config.toml
arch = "uvit"
objective = "v"
norm = "layernorm"
moe_every = 2
expert_mlp_ratio = 0.5
shared_expert = false
layers = 8
lr = 0.00066
steps = 40000
final_lr_fraction = 0.01
Rows from block 2 of a small image diffusion model, named by matrix and row number. Rows with one number belong to one neuron. Each number is 500 + 50 x the weight over its row's rms, rounded and kept within 0 to 999. All counts start at 0. Numbers have three digits each. After the name is the row's rms in percent of the matrix's.
After each neuron's rows are labels from the 100 images, of 14976 (inputs lightly noised), where the neuron reaches its largest size: "strongest on" is what is common among them; "patch colour" is the nearest of a few named colours to the mean colour under the peak. Only what is clearly more common there than usual is listed. The data: aerial photos of the United States (SatlasPretrain).
# gate: MLP gate (model.blocks.2.mlp.gate.weight, 768x384), inputs 0-63
# fc1: MLP up (model.blocks.2.mlp.fc1.weight, 768x384), inputs 0-63
# fc2: MLP down (model.blocks.2.mlp.fc2.weight, 384x768, transposed), outputs 0-63

gate.60 133:639568514554432495485439508538497564473490521368487553489502478577493490460530454456467462516445615482517484559526542438521410539562491478481569533556499481438530538473549574485557537476554461
fc1.60 121:487557440549463548419432515580558528459449513492523452448537478514471453476505495449517434495528519483512559485463494440580487456541540559446540522503481552515536558535525565479563466447559476
fc2.60 121:410535549370557522554530563491486560500561416642546446465494548474495475503501390584462506559506489533439432505474509518495577456460475479480528546497513497514423540459453467510540488525530496
strongest on: building
patch colour: grey

gate.11 093:500497486568426469531482510535549546577551513455531445529559531400519434460534484554507512605518514437519453454420604512520492476480524480473451392520537435506568548491534537521508447473512564
fc1.11 082:573505459485482527557478496561569568449592529511535484477448530452481510515613568493529525500563462382602474492582526458530429479368489593424523481474458458580540536442541549525457471519527505
fc2.11 092:513485475422587446480510557527436573600580532667539553472515409516436461537412513514414370443574441591463462511524402574546503453622481498561460499509487512462467497484500457495528534538506475
strongest on: building
patch colour: grey

gate.136 100:441488496541449448585466674495519474539532523470408366672542502565517609471554479533519517450462514504515468501512465529554518547517504450527532546439550507490471459490521482415472548552549448
fc1.136 085:501551483534463541567512383469518509489557465577485493403474475533472537547521516518550421466532459513514460580605504522547430446451502556492510402488478511474505523593490504415426567537500484
fc2.136 097:494455568405464439512498563561482474469414453502437446578530552529547552511485474498536567518461583514482514502431384536413528558531458424468510548440480461488391520492526529502483471502559455
strongest on: crop field
patch colour: pink

gate.520 090:524503506537505513484464405554483521504551518492526628325499500488501497543479520541521406477495536482456438504532605526503444506511621502500477392560494519485521466582508521467496508467445530
fc1.520 076:527437488473558543454571417454496512514476509420535521560497480440478409497498526421504575553527538429521560421403462499493519519499477541512492565517529480479566490455504461519528425527512543
fc2.520 093:479510532514562498582474541502478477458606491420457518583553521581446441423541517437562503609566517498462502511454498483550459547426581489538584544552509492456544445525532543491427446547516417
strongest on: crop field
patch colour: brown

gate.48 135:531508509508488454482481429575436556591480561492483485502493453459498526504552505439485424500540519628492475485473512502565439608544450485502528517520471479413539410600507494538536590410486487
fc1.48 087:476500553482521546516471540508534487463382427442539572520517509500527476553550526491493538471470587553491574468517514558552543518538521465554532588555522511502375478424482519475518534518489441
fc2.48 103:448463594498474488545508562535480471493559393523493490512478523519437490528510490510410506482495525546417555441578480484558448522514534459536456488578500503512500478483559545498485571465477473
strongest on: crop field
patch colour: grey

gate.77 101:447576502529621476485572679564427433485553413491424606421506485495496481491455502527441504536470563553466499609548558494503515522599435519469587511510469533479498501479556561539424444490517464
fc1.77 104:513568451611617516488467633497498517536490425495450550428514489465564519595466495607391540483451507481495487574557486460502532470578423532425539522445437534530525539462560517474491513496558446
fc2.77 095:479614533522411491431468382445533494533525565533551452555641464653581546498524445501525517537502458437531507375541558533491491457435571505466460473565446494526526509486513440516536449552532512
strongest on: building
patch colour: grey