Weights of a small image diffusion model: arch uvit.
Rows from block 3 of a small image diffusion model, named by matrix and row number. Rows with one number within an expert belong to one neuron, the router's apart. Each number is 128 + 24 x the weight over its row's rms, rounded and kept within 0 to 255. All counts start at 0. Numbers have three digits each.
After each expert's rows are labels from the 100 images, of 14976 (inputs lightly noised), where the router gives the expert most weight on average: "responds to" is what is common among them. Only what is clearly more common there than usual is listed. The data: aerial photos of the United States (SatlasPretrain). In brackets: how many of the 100.
# router: router (model.blocks.3.mlp.router.weight, 16x384), inputs 256-383
# gate: expert gate (model.blocks.3.mlp.gate, 16x192x384), inputs 256-383
# up: expert up (model.blocks.3.mlp.up, 16x192x384), inputs 256-383
# down: expert down (model.blocks.3.mlp.down, 16x384x192, transposed), outputs 256-383

# expert 6
router.6:118114144104099088118107150154113127121085129128154097115112101090091152128144157087128092131100159139152114070191174130132116111140146128113134131144094137094104098130130134098121125140151121101163148134122071112109116164117115099137097102099114134145095161162111087164105138138132090124113119109084153123135090148105084125129112116116161144133140064101152150159140218122091143115148
gate.0:107157125134157157108131131142136138149141111153134143092153165123117096149114152124115157121154124050108176097125119081126135127134119124110135054116166132155148139126147142151137141152150132122110111089134145153107120165111156091114112108120157118126124115135171028132116164082108167137126129153158168131134130152112158139128156119092112129146114150135100127129137127112114128125145
up.0:132080096123144133132113109104132146092171137097116126139133098146133084138127040135122121140126125167160115146114142116112114136140140168136163120155103140128105164116136130144093080149121115108172135135103128141154130106162133139139137130152114111132125140137116115149115112172112119142123169122106146196152136130100108088112161142131126112122085121174144133129139145134148166153129
down.0:114119101155141131142101115124160079080118115107125116133104154153151150130150144095098067133152126119126082138142144147131108162118157147149082105143138136140145107138142168078099140097147140164119158167149132082153117125111143134129103111133136141123096128115141116108112108102126153159138102143099101082123109162164081121079090158135187096126143099123138125078117144110140132131163
gate.1:108131113141145093112161133137148094135162144132119126096121100114119154151153091145135150105129117103106101115103116179129107164089146141133131112124161158105161131170143126126117111133141122122189094131147120148110153103111160145168149124131158143114112152132118116119103099093104148158126110148113122096154112114163093106131148184141109143083122087116162118082128149130137126148169
up.1:113129121169104108109151139127131096150118111174163122105126135106156132170133135143115122084128135129124080140145146160117113136108122128145084141138120136150158075164115148120136123160110163157148100143186114125103139116093165139136132125157124119128106155113115109145147109095151123151119120133150133108190078091171113137088139155140155149114134100063128139111115158114147163125113
down.1:140130166186142159095134136109107155173133137130139111157143129150128112146138133130152124123115138145109142137121132123140123094156130113118172141097154145147127119148149087137148117125119121140115122074078144153146135110131077137134097168093151090142141105153121130151073154162138120147107174147117134152078135169111132103142186129093077101101135162132106139143159087082129131111118
gate.2:145117172073109115144147123165165093083135092109108152138149094173117137178127149131126114125094123106093168121143166125111117123121073152110158079133134169127148118160191131164142137108154150172100092098148117145118145147123079158188140126101169103127107120172142110142166141152148122106112124126152131134104130151138162129117155124128119107139123116104091125162130081128107117136149
up.2:152092129114095159118146162133116139125146126128124152150153098129150170109142079127123135129110126166128117145094119117139070136115157148127161074126119094137109104128129160154149102087090099145117137126124130178130150139108116174136125148130118087108161127128124117152125179128141106115117132115126145133136154123114103139123128156109169103131156143190111128142153085095101155150122
down.2:090151116106106150104148114128121118139130172108126091133140134116113128106119134115129108095138121103096118148087106135090108123142114131121120130157102131155126158142100150172110138116100134145118133160166159070183134141121163149121116132126129170149085169101122121084139086134179146141097147138112123140151133096119137140127122104141137139089099133125151141112126117151164152087125
gate.3:104116116129126166078106154118124153133143131141110054162136115111108108114146112147131173141140160154111153151091154130127177103137131110137154097155129158130172127170145117123160136146150153134107117120075127136125121121115189168124127152158111136105126103135114117108169112122183124136129120132112125142140159173120163132187136128103103126144107162157103129105154110127126104128139
up.3:176143140162164109116129122125136136123142172093148192134141170162163113138129096152166119116153109123096115122125117119115100158110144091066144113142118150151146145081118117157097113117104134108118141083146122142109151125139150133142186086129156116124118156101130115152114141107094152166102122129104166130156104119074152141151160144182113121119136079153132140147099158123165143146131
down.3:165107147102148135142151177155128135095117112104103113134119119116116106162127122124130129142122121135117107147130158128103181102137167122117149087139133096088195104144150098107134135173161146101123147138098160123126113101166149112083104121145128141093107124121117103130154137142111131140150128116126147103127111110103109176149143131107153105135092072142111162083125119166117108108127
gate.4:147108124124128108160112134159096132162110120100100164123103162139123124142139085146149131121130140172162103094142157159152154143122151115134132109149192135088177082126123175125106085094172150098110108128115078146143121111148115174114162109102153134119183111105097146147163128108070149134169087133150133078072170088096123136132135130139125124121161112134110103137112118165104095131130
up.4:104120152151163107075129124087172156118156181146144118120138085133154096104164095135145110159164127127121101154138127135095120139130100150119153139119108140143140116122090105120134177184095126117143147096126125147135119118151152075141107133151134111158117147141146108156092092148126119151096165139105127146180095159118130117132150122116141096107090117132140124107142145114164165150118
down.4:118111138160131082145122101136157114129149127109147151128071143133120122124194094101130156140124137114114110127147137134151130121124117135147116189141172148146181099117110128078162115096140126110124127140157119179133109083138064123179166072123123106118122138147105146099073082112092115122154141092105161104137082151126096114121174140107130130125115118120092119102090174120129132137147
responds to: crop field (55)

# expert 8
router.8:124090150090114132116063132120126135134132111106141135120157138117079157126137103092131104144115109156106164150169110133116159131126171117132128193068114099127108172120145122109100127122112104103141117142123179123189120116114105147123147133110118131110169151140132124115115103120102116111159160121123155138102103118128149153140072096114113165112106146075156093139156116138151141128140
gate.0:150096108133129149133152111147100126087125093127123122147125147138154065135122145151135120124080103106100157111123128107142160118134108171096148099097087136146148142175177141149142099132140142136135125108138180147074150109144113146139089122188153088130067165125170155113134102140136155151127172121130162101136108142096133142144155157130139121145107126142136113103109096159134164109108
up.0:104114117142095121122144094183119130161139131100119137084079133123109119106153141147147164069088088105104128132106088118120095134129125117134126123108162137099149078133127171099114124116175144114184087155158096165138143141075128136129144150142117107149144130129124168117125111149139149130188145123124126146107176121158142121132090125193134114117106124138143151124134115155155103101100
down.0:141093108132137153148095136103126116104137084122108105164151120127117086139138140141122082154109142099098157144141167129124153143130154075103164180124108118135121182146155123162121098142105149117107146086110152120093097162141126146083126105154147126154124128106095114125152117141141136122151129165147114163150080151114165149136165108089086177160082124161156115140160139132122172130169
gate.1:122113146130126142120112099135074095115142117118120083158143147138128135149061140126068082091126159138101151178153166151165121094136157141126131120107146141102167110156094123124102131135108167136109118147094128137123127068150110146126127105139146126159105179146096160091116093089144103143111135100115100110133110125126131119162135143137119111121120108134192126108123120142168133126141
up.1:135144157155113142140099112125083126163110116129125143120103110140149145156099163100085099109127177150127144170174191154147124122120122135159091110127171124072118116162121122086119146123102171144098129134122126120148136095149165091145140138121123124158099155109091147093115097078137095148155107110127094125128124110159146129124102147131128137107127101152202139091141156163154128135118
down.1:138157120125113158098128147148095175138163123134130113183142152123158115192112135112149116151108143093069140123173140097151168137113143139122130156082108092122137156150152129164099145118090155129100133147123125134149158127134121101156142137129117120114169189153108149127140119149144119183104134115075132114130163125101162166147147128112119137127128132099138115137153132145127148115170
gate.2:083098095106114137116150111099106118152178140101126130153138117148149119117153108130121140122124112118101126189118080153124112135114137138150142101114148123097187148123080119138134105076125167122119095146170149094119138168143167139141146094165136088162126151070150175116113100098119155170124147165116100130134131102128139125179139170150102137100081135136159117117123129148149139126148
up.2:141130101141168128169107142092163169106150147141130163147116143120082152117168130102150180127139133095137105140192126130101125142144097109151104149106119153119136072132169128096133095083109111157166153161110122109114144152122134083130130127072117129107114141158126133157147112138131113115109116114132111142162139131126125115097120114121140112086131078110193163138124151079134117150141
down.2:093117083086101098112097115097132119119163161165130167095114131077098133097148102138132156123154114125187137122114146105132125160158070120089088057158122156132132134118120141113127157134126139158152145144132126117080115160132122139121135106132119107113129168121150143097117133140091156151124134111146154147120079146137088122103093142132131121110136133098108093102138152121165129127099
gate.3:119130107086181114164123134117163104104144110153110097113119146130130071120115156113110123125117130140139128091131155120108145141094123132092105106174117135108150132115170165135109191151081183140144175126117127138147131118096125148106106089162117149142101118133141071127173118137119114129116094130140150149138104121129140140101178170114115136136128097159176130087144124158126105113157
up.3:108144134134161083149131119152119162150148130109128153098111106094110117119143143135129125135110121132169118166167164108076159148104138076109159141124135125115108101144129145095130160141111164095121138114128079120175093133108119095127131130129094113162165091146130111085145146145114121101151103093135166107139134140138165134125122134116121153103152130106117157139113126155088105114092
down.3:153113126126121093121123108104108128145111186133135146082136146177134110126124123122165148152119134133164146112149123121121164123116150143119137070147158117149143115134113136135148128155118149148115111129100140155153116115128141119097072090153109089126135146146149136115137134114116154136110070143120172140071208144151092133157167120132117162141112100151145101114127155139152117116145
gate.4:111094135156152119185169157121109095140153112154129157176145130147117137131131097139177131115159098168114107149112165117107083145109122088121097085147134142138141114106104119161101125141119178121109083154111127164120123115110162138124113082150149132116144141109173110130085092093125096167125128147113175138159092106141144150154155105129128102109080153123110109138113097162175129152153
up.4:151143141106123146087087112138130132115122108123126116097158145105199122133080129123111108079116155066118149086155083131153140141133120155148161143135112132123117124154167136154107117093125133159108152094135132140145144122128110143177133154117120126150104124114095149126157160156106156074127148116158074082116101120122118108107121152152191135153162123144106109121108111088107116101121
down.4:117120153138117167088121129142137136127137150111079092118192127125133119119111109115098126147117159107146141088121124155137140142086146091174137150124118138111090116169127152112128080114131105142085095102157131171151130144133097125136087169113135153106157098129095142128141152156113152103120138122153079131150165146119148161144143125138128127122157169179122096100164123066142130078141
responds to: building (76)

# expert 5
router.5:160151121128121113139129126099095095136107080141093160152126142161164140153146179118122158134110097129092120120118124106139119127117057170141094122125171116161170131154102069124158129110110112122122116119121096143138167137111082116158122146128137147128163110127155153095126099102087128116159135104103086132114103132127129111079117119156141133128135136120149100125138175180126076155142
gate.0:129146121155105123113137166104144135087136161133138105104138133113129068075109112179131134118153097149158169114127114108113118136139129122148142092144168116112121138113126144158134194134136160099115136158153178130117079159105167106107103166124116131104131110124152137181098155142123109143135118154109168142122135102152108151156134151090101165106117126154167121139131114103129139102144
up.0:175153079130089142107139095146113099129101130099128139093131186104159113121126128130137121112102105125142115101162116147128179085138103147155136130145101114124121115130136120130086142103128151140113136125096134139138115145143147115112101086114167118159120130115140112100137119116114110113101053136094133105109092107139114133160100126109140140167153115114139129131149110167104164131100
down.0:105093138083146097170126124136161099110113138101134121120132150123135159157128179121137116133132139089091161113107142144134140109127160111165110079143146139087163146135132123117133134136152160129103131108120149113119132120134128125154106115142108172126174147135129119124151131123121129120110159118129140137116128102089090198143160111159128160091130100149151183153139128161101125147136
gate.1:116117102146128083139103076111104130155144137144130161113099131133149123109157133132148152146120144146173072137150135142135136125141126135127121156153136139109124153102091159047134108097168128116134130160160101137122108143125175065097161127122100099118127173128097142118157112131154154114148110154118100093115147106171153129135080100129168156130140096106151156149122144135128134148134
up.1:122106138084169145107146143120109144121139102098096129175135136176147108158105152156148133120121143151076130126104117147146095110148127111126127100149124135101172163112160090140120095135144134146127132135083137127091157117135127151139135169133128108117145127137116130148139110126121151146103153115127107157110157107083125147132168093111162107082145136150152124132131118148123095108151
down.1:159102122163156101120117149137114112152131091131123148146112148107181135176156153146151129142084132132130093117122122134123162106124114124181114132108156104135153095163117092132113113130137172150119089132136117165141145116146075134141148126137092138107156139135115117123126119107152145113192159145184134157111095133089133126115124140132090138117119130124112161116099155159114119155144
gate.2:119089122127137149165139134145112125124108112138179147105132159137142156092135119149119144136092143109136133145121140101105141124117172138115156112127159156152174126128091138122154156098148107150165156135158142159159146097125125126096142082146144086120087133135097108109135142102138079147121078206122131153095135123133140090119145135094109134103135112155153127120113161140167138087192
up.2:113139112120123111124123109114142138141178160097114113156116110141097118126138093116135094132150164154133103146143104157141121185119128109096179115136085114124087112097160149158112115151106140102131141157116110115084081148161141165116113183126129110134162144115096130144128162153127175131093132067128149103168144138091091167197133126141134067109119112162116109158153078109120150178091
down.2:096119135126114112108110119145171121132123121100132172115106113134106174128146106132117112138143137153114126129174091141132092113078146136171093115116130134113149098102107162108127164130160084092118082124093111108168073164120156124171151175143091098156155096153136147116059099122102148138125113148108107112170180168119147116136108136152126109104123138169164138116114131124071098120156
gate.3:144074121118144133131107113148111181106115097161152106141102161143122110165132159123116115110104135092079119122115097111121131104133136084112069128144115127117167146155143142131140097132163130149131123140115159152082177105114132097133089085127142125113098117124148131119128071127111155158116123104117107143122136155143110116098142100138163151093155093103180149115105139164149134130155
up.3:125144151128124112101114119118109143141102133127079121103100110108146080115129132143173153105169149134122078116111155140152101172085096141149157121143140137107133146126138092094121125142131131130117158150115075097144110133132151127150159120148159129128123127148098099159110125138114165133132124133132125144137123104121082127141160107137146139131135134147116149137144187138114119103138
down.3:130128166118107120117086134145115155121159131105124149115131162136129100158139204104152125146113097116120087165131092150096161106139154121122138139141129128145134164183161134118118154109136148116099137131130135124083132138161132100116095158147109109153135125126143150128121112155099136158136149119147100125129156128116133184172134086136134167089134160128179153138076125158138139089131
gate.4:115122178103146143117142113076128141134108167167133115112102094147172073103115112121111074138145140163150119157135142102133118150064141091160166117107184117131125102106134153117150101107097101118150130169102134159166143125097124139126128139160147133100150157103096117171156155112105140122100136087086146095141120179108107142139153142144141112126095083131117132136152128118112095160118
up.4:111109084144086100135117105155132108112125094098107136137164171100079168106133117122124160139135154106105149098107140118151158124165143163129132137145103144141110166127115140120118144157161126129134129089145141129104079111128140102136130132085135142152135123151124130101108130146173131138124136176152147146133116090142157118107092108130108131135135161149135111153124144133158128098126
down.4:127137120098118170122143127105152121137165151138184083096155093125155101109149104131153126176117138168093132117127148117124069126110117101109103104137147182130102130109151116073170149135163103113160158141123096106124154133097104141181089129129156095098173118129130157094164155076097118117103149107149123108114153137134157126142150106124157094107089151090110124154135161164111139117143
responds to: crop field (33)

# expert 14
router.14:128127105094132097099114165083113096165082115157142128130154132130102137135149139062141122149147125147125114100151143099124134112121129134148107124130086132147106165134102145127121106169083139094132149139109125129188141091119117085125130106113132166097147116118116099120134136095106115141182116111105113155104160147123093132076107065113088155118107125097148097156146134125140113136115
gate.0:135160108112094108155121133140171163133122151149173139113137181108148152095139125130118101117119105116128129145089088113077140123125143157142134102123148113157124119104104113150094144109121170158101134132159165128129161139136101115123123132160107140116132102137173087127133116181131100166132125149133142128155085130138121112122141142145174103122140120134112105100154139142141115130086
up.0:149099134127115154112150112158109147145084114115109149152131080130123110139124142111140137084163090116163148148104156104124123119117140192127130090120089117103114146175116107156077108116131159129101100157148138136189144112157188139118087147162105092103157112089160131088135109141167104144166131089158130162108117132126124118108120122151141170160100097129168120142165170148117119093106
down.0:086115123120163146130148136164063140113128146090116125102147140087122167128075138116107103154128137111149144131151096146101123118079166081101105196159128162111109149138096150096115144145112087106164116097143101159172115143148083107115120178154146145149173131127098140124147150132156136093157134132106130124118130152130160143130148182111138140101119129121145120124173112163149104124123
gate.1:130139146133104171127127095113164126156121114163101158133101146129150144100131135096120158087162164106132147113152159120144131167138140108139114106149134136144136089088138149139121130112133091128152189177166175125156178156124121184132125118103085123106120164131085134074113109106153104132130117146120122117157101095158124142154133137108171145132147098160107115126138149106142145130100
up.1:103087132136150103133079134138111155136140137120149143111136150121112087175152122199124104154139093129124088157122136154092132115122089156159099104140172121081146122146147112112114127093168165140127129072163094148140105151096170056176117113158121115148145126108146094121145117149107151133126125119104123113143155158127179128118113101099130099146079138144157191093074161136098156113124
down.1:113100113106121140140128122107155091112132128180116113143112130118152139100109113083049101127144150120148068134109083116124150148137129166124116191133103164158119144146127150128131156110114148137128179149142143159112143107132123127142077129110097129148151150140133139088100119122147130141133101124123116129145130159182146129118135174129164088129120145139105117121117151108111155144124
gate.2:129176098118094161130094112155112151126154107131142135117166132135148143140091101130100101093101130123132121167156120156165141112139151142121150091136127114150113122139104083181115096072151111185106083131158139103140187145112108170148151116151088129147156102093174125100125123119144159101123146164133114118129140143092120076190129128141120092081149194157115105118090146098112134063118
up.2:159154101122140138142138121161126124113119067123143127133121145112114173127148136160137104087147135126084091147127109151149118112170150150135126130149134080160122068140133146130123136103122137156146132156133152119162159138082103141098143095085111147143145141139126115149135142100116132102089145152132105144114120127137103121145109107148099102123155164138149127106113136096116124088135
down.2:137191133139153150143113106130135139150147139127136127120147138167109179103098146124104133145125133108167118139124125146112117106146091144124178116129123118158113140171128112116190150112143113150150185150135104152101158107112118098129127123105134055103108109157144119158096126103114155176106137162105143111125143141158129148144151156138112117105131116161124150141096147108147170132119
gate.3:128108127153119132160116133152145119094140176127128128119117135125130131089093056184130111140101176151123103095115138167088130137139160133138186121123104152107094086144167156136089146106080109108110168130113149159110098130134119139159104132094138135153085113129074127112134140104137135114102117100112119122143144109147146127128160137151133095150131167151163151117143138137110148107110
up.3:099109119140169114155157122164165151106145160123148113154122128143140085127115087114146090153081126145104124119115125163111124147101094144125124157140129199145127124105149157148124121129142089129161182133143147143111146109128157144155128144157122178092088161115144120111144096138131132123108106142097125137145113184139130119127168118101148128116133103110168125088144106141181137133134
down.3:089126116111163138103106123086141112127134120150125108131118127181153121098134136136115108136148109143110126128123137126134105151123098067114153149087103147156128175139118096173130130126115118115129162113120147153060123114110123111083132133146131098100072128124139107134155088118127136111088114116147113187147170164117127098121156110105115115131111113126150140112179135148168167186149
gate.4:144099112110124134106154135179088140145114087116138153132130152183138116166153121119121111123115122126076147122066138088103154112156081160091147113085148150140166129117114122162100122136139146159137095092155158125114160104154114132154071136134147132124160130126117103129153103145135154148095164140110135142132131110101162088114126130127139112144131150185138135134101134184107160141158
up.4:102092103135116124165144124127089143167147132076099148148145118127134104164128169139134150143109080145124094100152121110129125167115127127088190091131126155124142135141146092167088140100130130159148098114103153117116145128133123144140157118151115167135125148097145161158118116137147114132097128146108090111141123163124143095128145112092106091161109103147129129114158111121148114115170
down.4:153135118094148154091114113139108104124112134081108127121090099135113129142125169182151081133159126102119136140133132119113161131107149160125107162136166119133109139159116113097126119137108151136123138151136105132156085101137099123091094145140174142173134100104156124147156117144120093132131124134126115157146125115136127152115128093134151130133147125113176157118191147134128129148116
responds to: building (84)

# expert 12
router.12:078121094100118103115153126070150134097115124141104138138121130126131108119124154140147185143163158120155113177119170105166137129134114130133125118106122119121116152116109123104167141136129114095154132169127143131128093142128155123165113103125111111098107163176125117114122148111175143096126146122121131124167102121191143162169129087098172139126134084125105126124154161103123104083136
gate.0:165104157140123140120117126179102144120125085137121138098143091126118120158112125096100132095106129107098130129145129083148142093141101130116146089094113144129160113175151120162108107116149136109070117137079121133144150110150135175148126110096134134145151139148132165107099114133136154124112162130114146117103111164122108096126130158114109104103135140127123114099136118171123113116105
up.0:110161132139124190116134104126132157153179102137070107138148093138138156125105139095108146093107100095114163112173090134152118171144103133109143094088128125142153172145134109181104109110117095150103091129149180091137179130145132157107148129145135136123139146139170172104070127097126129159145146173149081140140121163099115111119135130105098129139154128165115103116120148107136130114122
down.0:074087104107171122122119126123185097099141123100110132175115140148131099164149142115146109140117144108106129136146158148127076129104142107094116096151157096109125127101128164115124120168116180137159105146103092146109101128113137104132114129111141123123135131118122113166129131111104137183093139102092133131121139154120149139120118134092143134105096103104181107144137111136140131174126
gate.1:136088137149114115102134107112125111121128153133063143103078106158157148147136141149163126140128101111130134115054177125093154123101126116141095106136126127152138124110153144105132108162129117128152148118138116130108112122136130115145110171139165127091144080116134136169171089150139145088150129167103120146130136080117136114156148132119119140130101174130163101152099128128129146143163
up.1:116105119123127136101143151113137154129142115114067140141110099155143134139146157128141149108129104129098146110084197100113150107119123084108099130133108130120131149133159126135146099178157098156159099137134120151124106126128152146149134164155128095107162116143149154107143064143131176121152133133122129123124135098134140132153099133074127147107099124127156068139115119143153113110172
down.1:172104098139156121149130122106139157134158144076111124123126122140125139135126144122151129153148137113125150139137141138106103114079151110175129124103129112171105128095168097114140119146170137133146074104121161127144127160134104126097173081123109079140071105144151125124114121121158142156148157145168101109103133124111145106125126132135135163129109136133149119155115129160161128148112
gate.2:059144150110131112138129098142140141146123108141172115126095119126106092100166128132141117127115133136132082143132122153136136115175084183152135101110148149106166116165097114103135123120120147141112133142146101119144142103131172106141158138164101161139144121126162110115129098123117119154137154105160149171160114131122117080123104111113158148131087157108094148113185139153123135126092
up.2:110131110119179123150114121138130129114157138065108140133101144128099111135148100119172123150107097107091109136130120120136124105128113151121137101118099177091165123159143119122141133081102138146137133074159090130122139160169148155145126090144136099126170110125152144138128128147128150137142124168142128138149144148106126140137133128144138110110094152132109094164138131137143136127142
down.2:148127131160077161103111102156079141134130140161104135098139156146134120122087125130114146147093116135097109124139125141150140177144099159123129126142143142156109108122128116120112115130104110103110137099088074127148172078139145140150128162111122111140100147124126138143119186120124096144088145133074112117154156140146100128136130106142137140135188165113119141140132104133106103112104
gate.3:111103090141135145110152177111121125140142120113094133159172116107105093111061112145124118178159127161105161141096124089104188121148085138102137117174116115117127151095137127165142153117109159148150181124140137134135102140159146142144148123131136114103103129129106150181120214146154161129132136131091151152154175144120141186164184128090154102123129140176126109146119119116146123119134
up.3:149137160117121091158118088142167155104106157125168139121099137156160137136186133119143132087126120095147121122157123166139102107115160109123130140143140154119116134147126124122112121137126118074114134123094100110141138149095158055128131146128136157141140163136177101095144032124104091117122136129154137151099111091155153082107122142159098143157078090092129150144149160129117119164121
down.3:123143110138135131122151131093081122161137137171107108124154130092103093084106140138133132194116144138056118173131147107121153153124115138148119148137119135129103159113164138142160110148123145107130090102128117111097103140152137166100120081097139118142132121116034141101103159098133153124105155143111166140121134181114111182153147102110149154117136164175107120151133138121103153083144
gate.4:128129080123104170125116128143148186112097143132118115167117124170165133141108098120158113159092148158130089139115096122152101093155126150124114130091091135136142108152128136125183121161137127131131106100179160110142113109144113113134129112136142123109081084155125090145129153129163098139145142086117154137148149149098121127126137120139135117131152096165074136123148119123110120124136
up.4:174122106116145114139127119114113097117095094159149096140127138144151160148138120139086096133132137144213119094099114113125121149139149144130135142123156107148171112137142129112075144173120173113119149105079146133134115085101096107130093146096130112138122091155119112150142120100105133133155109166160147106107129128109127113063163136147092138146161132101134151154110137189106102102134
down.4:152105119089143099146128129109128129069124107153086125158161112121143123120134115062090112115113107112147134106107127116147084131150058122129126118142140128152129124137116107150112106132127123139099063141165168184151130106090140117153116159131086140154128100147134160144103116126148126145113130112176134113141115154130135106132148133117124125092090114149094107126127087116144121110177
responds to: crop field (34)

# expert 3
router.3:100123110110127126126096150110128115131077097120120074151110122139109169178149131090120088109144144159149089108124167105159153140117123110129103135121122145115126093139102143103130121130135134083163103143101100133132123120133137091128120117126155157114147094147139095117140140101099131113172122156101114140117154145048108145118108092074104139145125088114104121115138126139121106146149
gate.0:153164178138139133070159092163118159177099113151151097102143158128156124096103132115102105073110166098097168109128087166154125133142141158087125112126132144152111157145136165157074121114160154132132093145143161120137148112153106142101160111177155141103103124116104141140176147110146136141118134129158162096109108108136088145133135120172151159121131130159145130104117112109129100093134
up.0:084082090128104165105096138137142181105161129161117140125144199120112151093114145114153137140142113086105154127118139102113137132090124132137124098104141117105156117176109138108146153152154131116122114151162159127143128167185165126149123133143122137120097101111157088088127135124111109105115161114105112117134133116136130161126132126144114152084151118109140098138144145101163164118126
down.0:143137166144143128110174110163087132170112133126146127114114105135162073152104170135119128091118120114109149093157086147138141145161122132119143103136156134114139141129174152133088130129123204109112107105112113111131148093112096142101154126128142146150103137139124155158124116112139125149123166094145164123127135094115091112099146120123064133124119152129125152149135103154143079091150
gate.1:140129172154121168068120134132136127107126102113122143093131125165158139185133143173161144131150116140126150130106114133169104068114092110134167114135167147136105121105106125148135100114153181138129119108105151157105128131087127128142168125146144114086102104128148117127144127126129108135123153132155125149110132102145147074158141143142116111153138129117138151082130116132159096153129
up.1:140117129102114076108143094118080114138124090130092119136081148099125146117117122143086110116148153158121155132091156103173111118114139127131106134126148093166132133154158143106131107166175123115094114134115146147149162122130095131179125134103135145178164153107098083100133125132111126138112122076097117126102121118105174123121098149181114133114154121151165108113117102165127096089097
down.1:141140140187077097102151113129116138134117113146100138124114165112139126152123119143099146126138137122162083095126095106156116154149138184156095150126156139163103098073111127144117127100145110099114116103115159145132115120092144109151137119140133144147145151130140092134117169125121098129168170168156147099125132140130159063091112199140139117142148148119108141108094170134163132152143
gate.2:163108159153052120104157122101089065120115124122121154142094094166155158142151177129144189122120126128126135154143142144106104131122129117103096100108147127131162107112122156100111122156134145098199099148132154127120130156094153110109122192133164151151092176107120117096173128126146148167132116157125119110120122093161124131136125167114114123135157102105159151098123108150078154128107
up.2:111158111133115171105142116131098163158186130129117102127167111116165085135104077152126112098129133164104084095116126132126174097154097138081161129146106159140145120158126106155149148150120117122138132128134094136079136117133101137114116122189152090149169116128121137160146149158153166141131160118171132134150158115086146133147129127132134151144103116134134142142150115153152122108116
down.2:144133130120070165114103132135129156147133126144137100137156139107113153138135155138124153132147115102158139117157133094142147118138164136139144129116128090138095148144117115156115111140124158112067142133188146127131128163111140104159121111132117096128177156168133117109119137157190154157178121116117149141101160129142141136154113134151122139131124083151101194168150130135102115159122
gate.3:111119132082175147143110123159146114122129154085127146132148155153134115129113093143101143146115147129130157112075134152155181121123124152144180137107112176117110123164122113170126127123172118125101144086131123104082149104128092151124108164117121121143106126170104092145150132141123129157116109115141123107103157099125147149091165134143109122135133135155135151130112152157100156134116
up.3:109147112143126135111163124144163122143126121112110127160139134130118096119141069131117113127151118150115105136108104090141112144134116104076105112181081126134173116082135131160143129141133102119143127185132134151151170140112149159124172135152096163091147127103147140154143125140115128122129139100118116166147104088109111110135119092080143127147108102130104148118108122048143108131132
down.3:136095120127130119154109161097179123135128153104146100125128091161134123103131108129126063096108151117094113139147149199114125157121126106144138104107156140116137077145146127107126123151138095132143131144135117153155110144122105139154130113126131152106112116089121135156127121141105142108116155158170085124127126143130102105126100102110126153102146127129145136082133115100129152154126
gate.4:154164153128123128119200141190093161139134126131161172101134075118142122089123100077135143107122112121101115144089115119126123127156172126080131083102142179112140074122096137162103141100155130075124066148120116125145162153101186146147173151157122131110155123084139172130100122117143146157106160101139157126127127106130120097149126113159136107076154152149091129113126119126136122107135
up.4:122133103118116121107157128126100156135107150122144147089125078137162163133134141093139150126055112169136131187137152145138090105119163144090101141119129165080126074158131095129121147095151130118135096136144131130162147111099107146105138162117125152140154132127124112093119161091113140180115147101131129095139132152127130095129088092132109087116143144136121163088122098132149117108112
down.4:148087129123162151145099115158145165110148113131098151114150104104142144130150137110103147135127177112161149157088137132120089093097158096133108151117141130132096153104134115135118159123148091132123142126138127112154151148077141121040140136142080170118145149165137145144128132126177104134121167147189134151131140119103129106094109120137153102130131144181135138118138169129164135107136
responds to: building (84)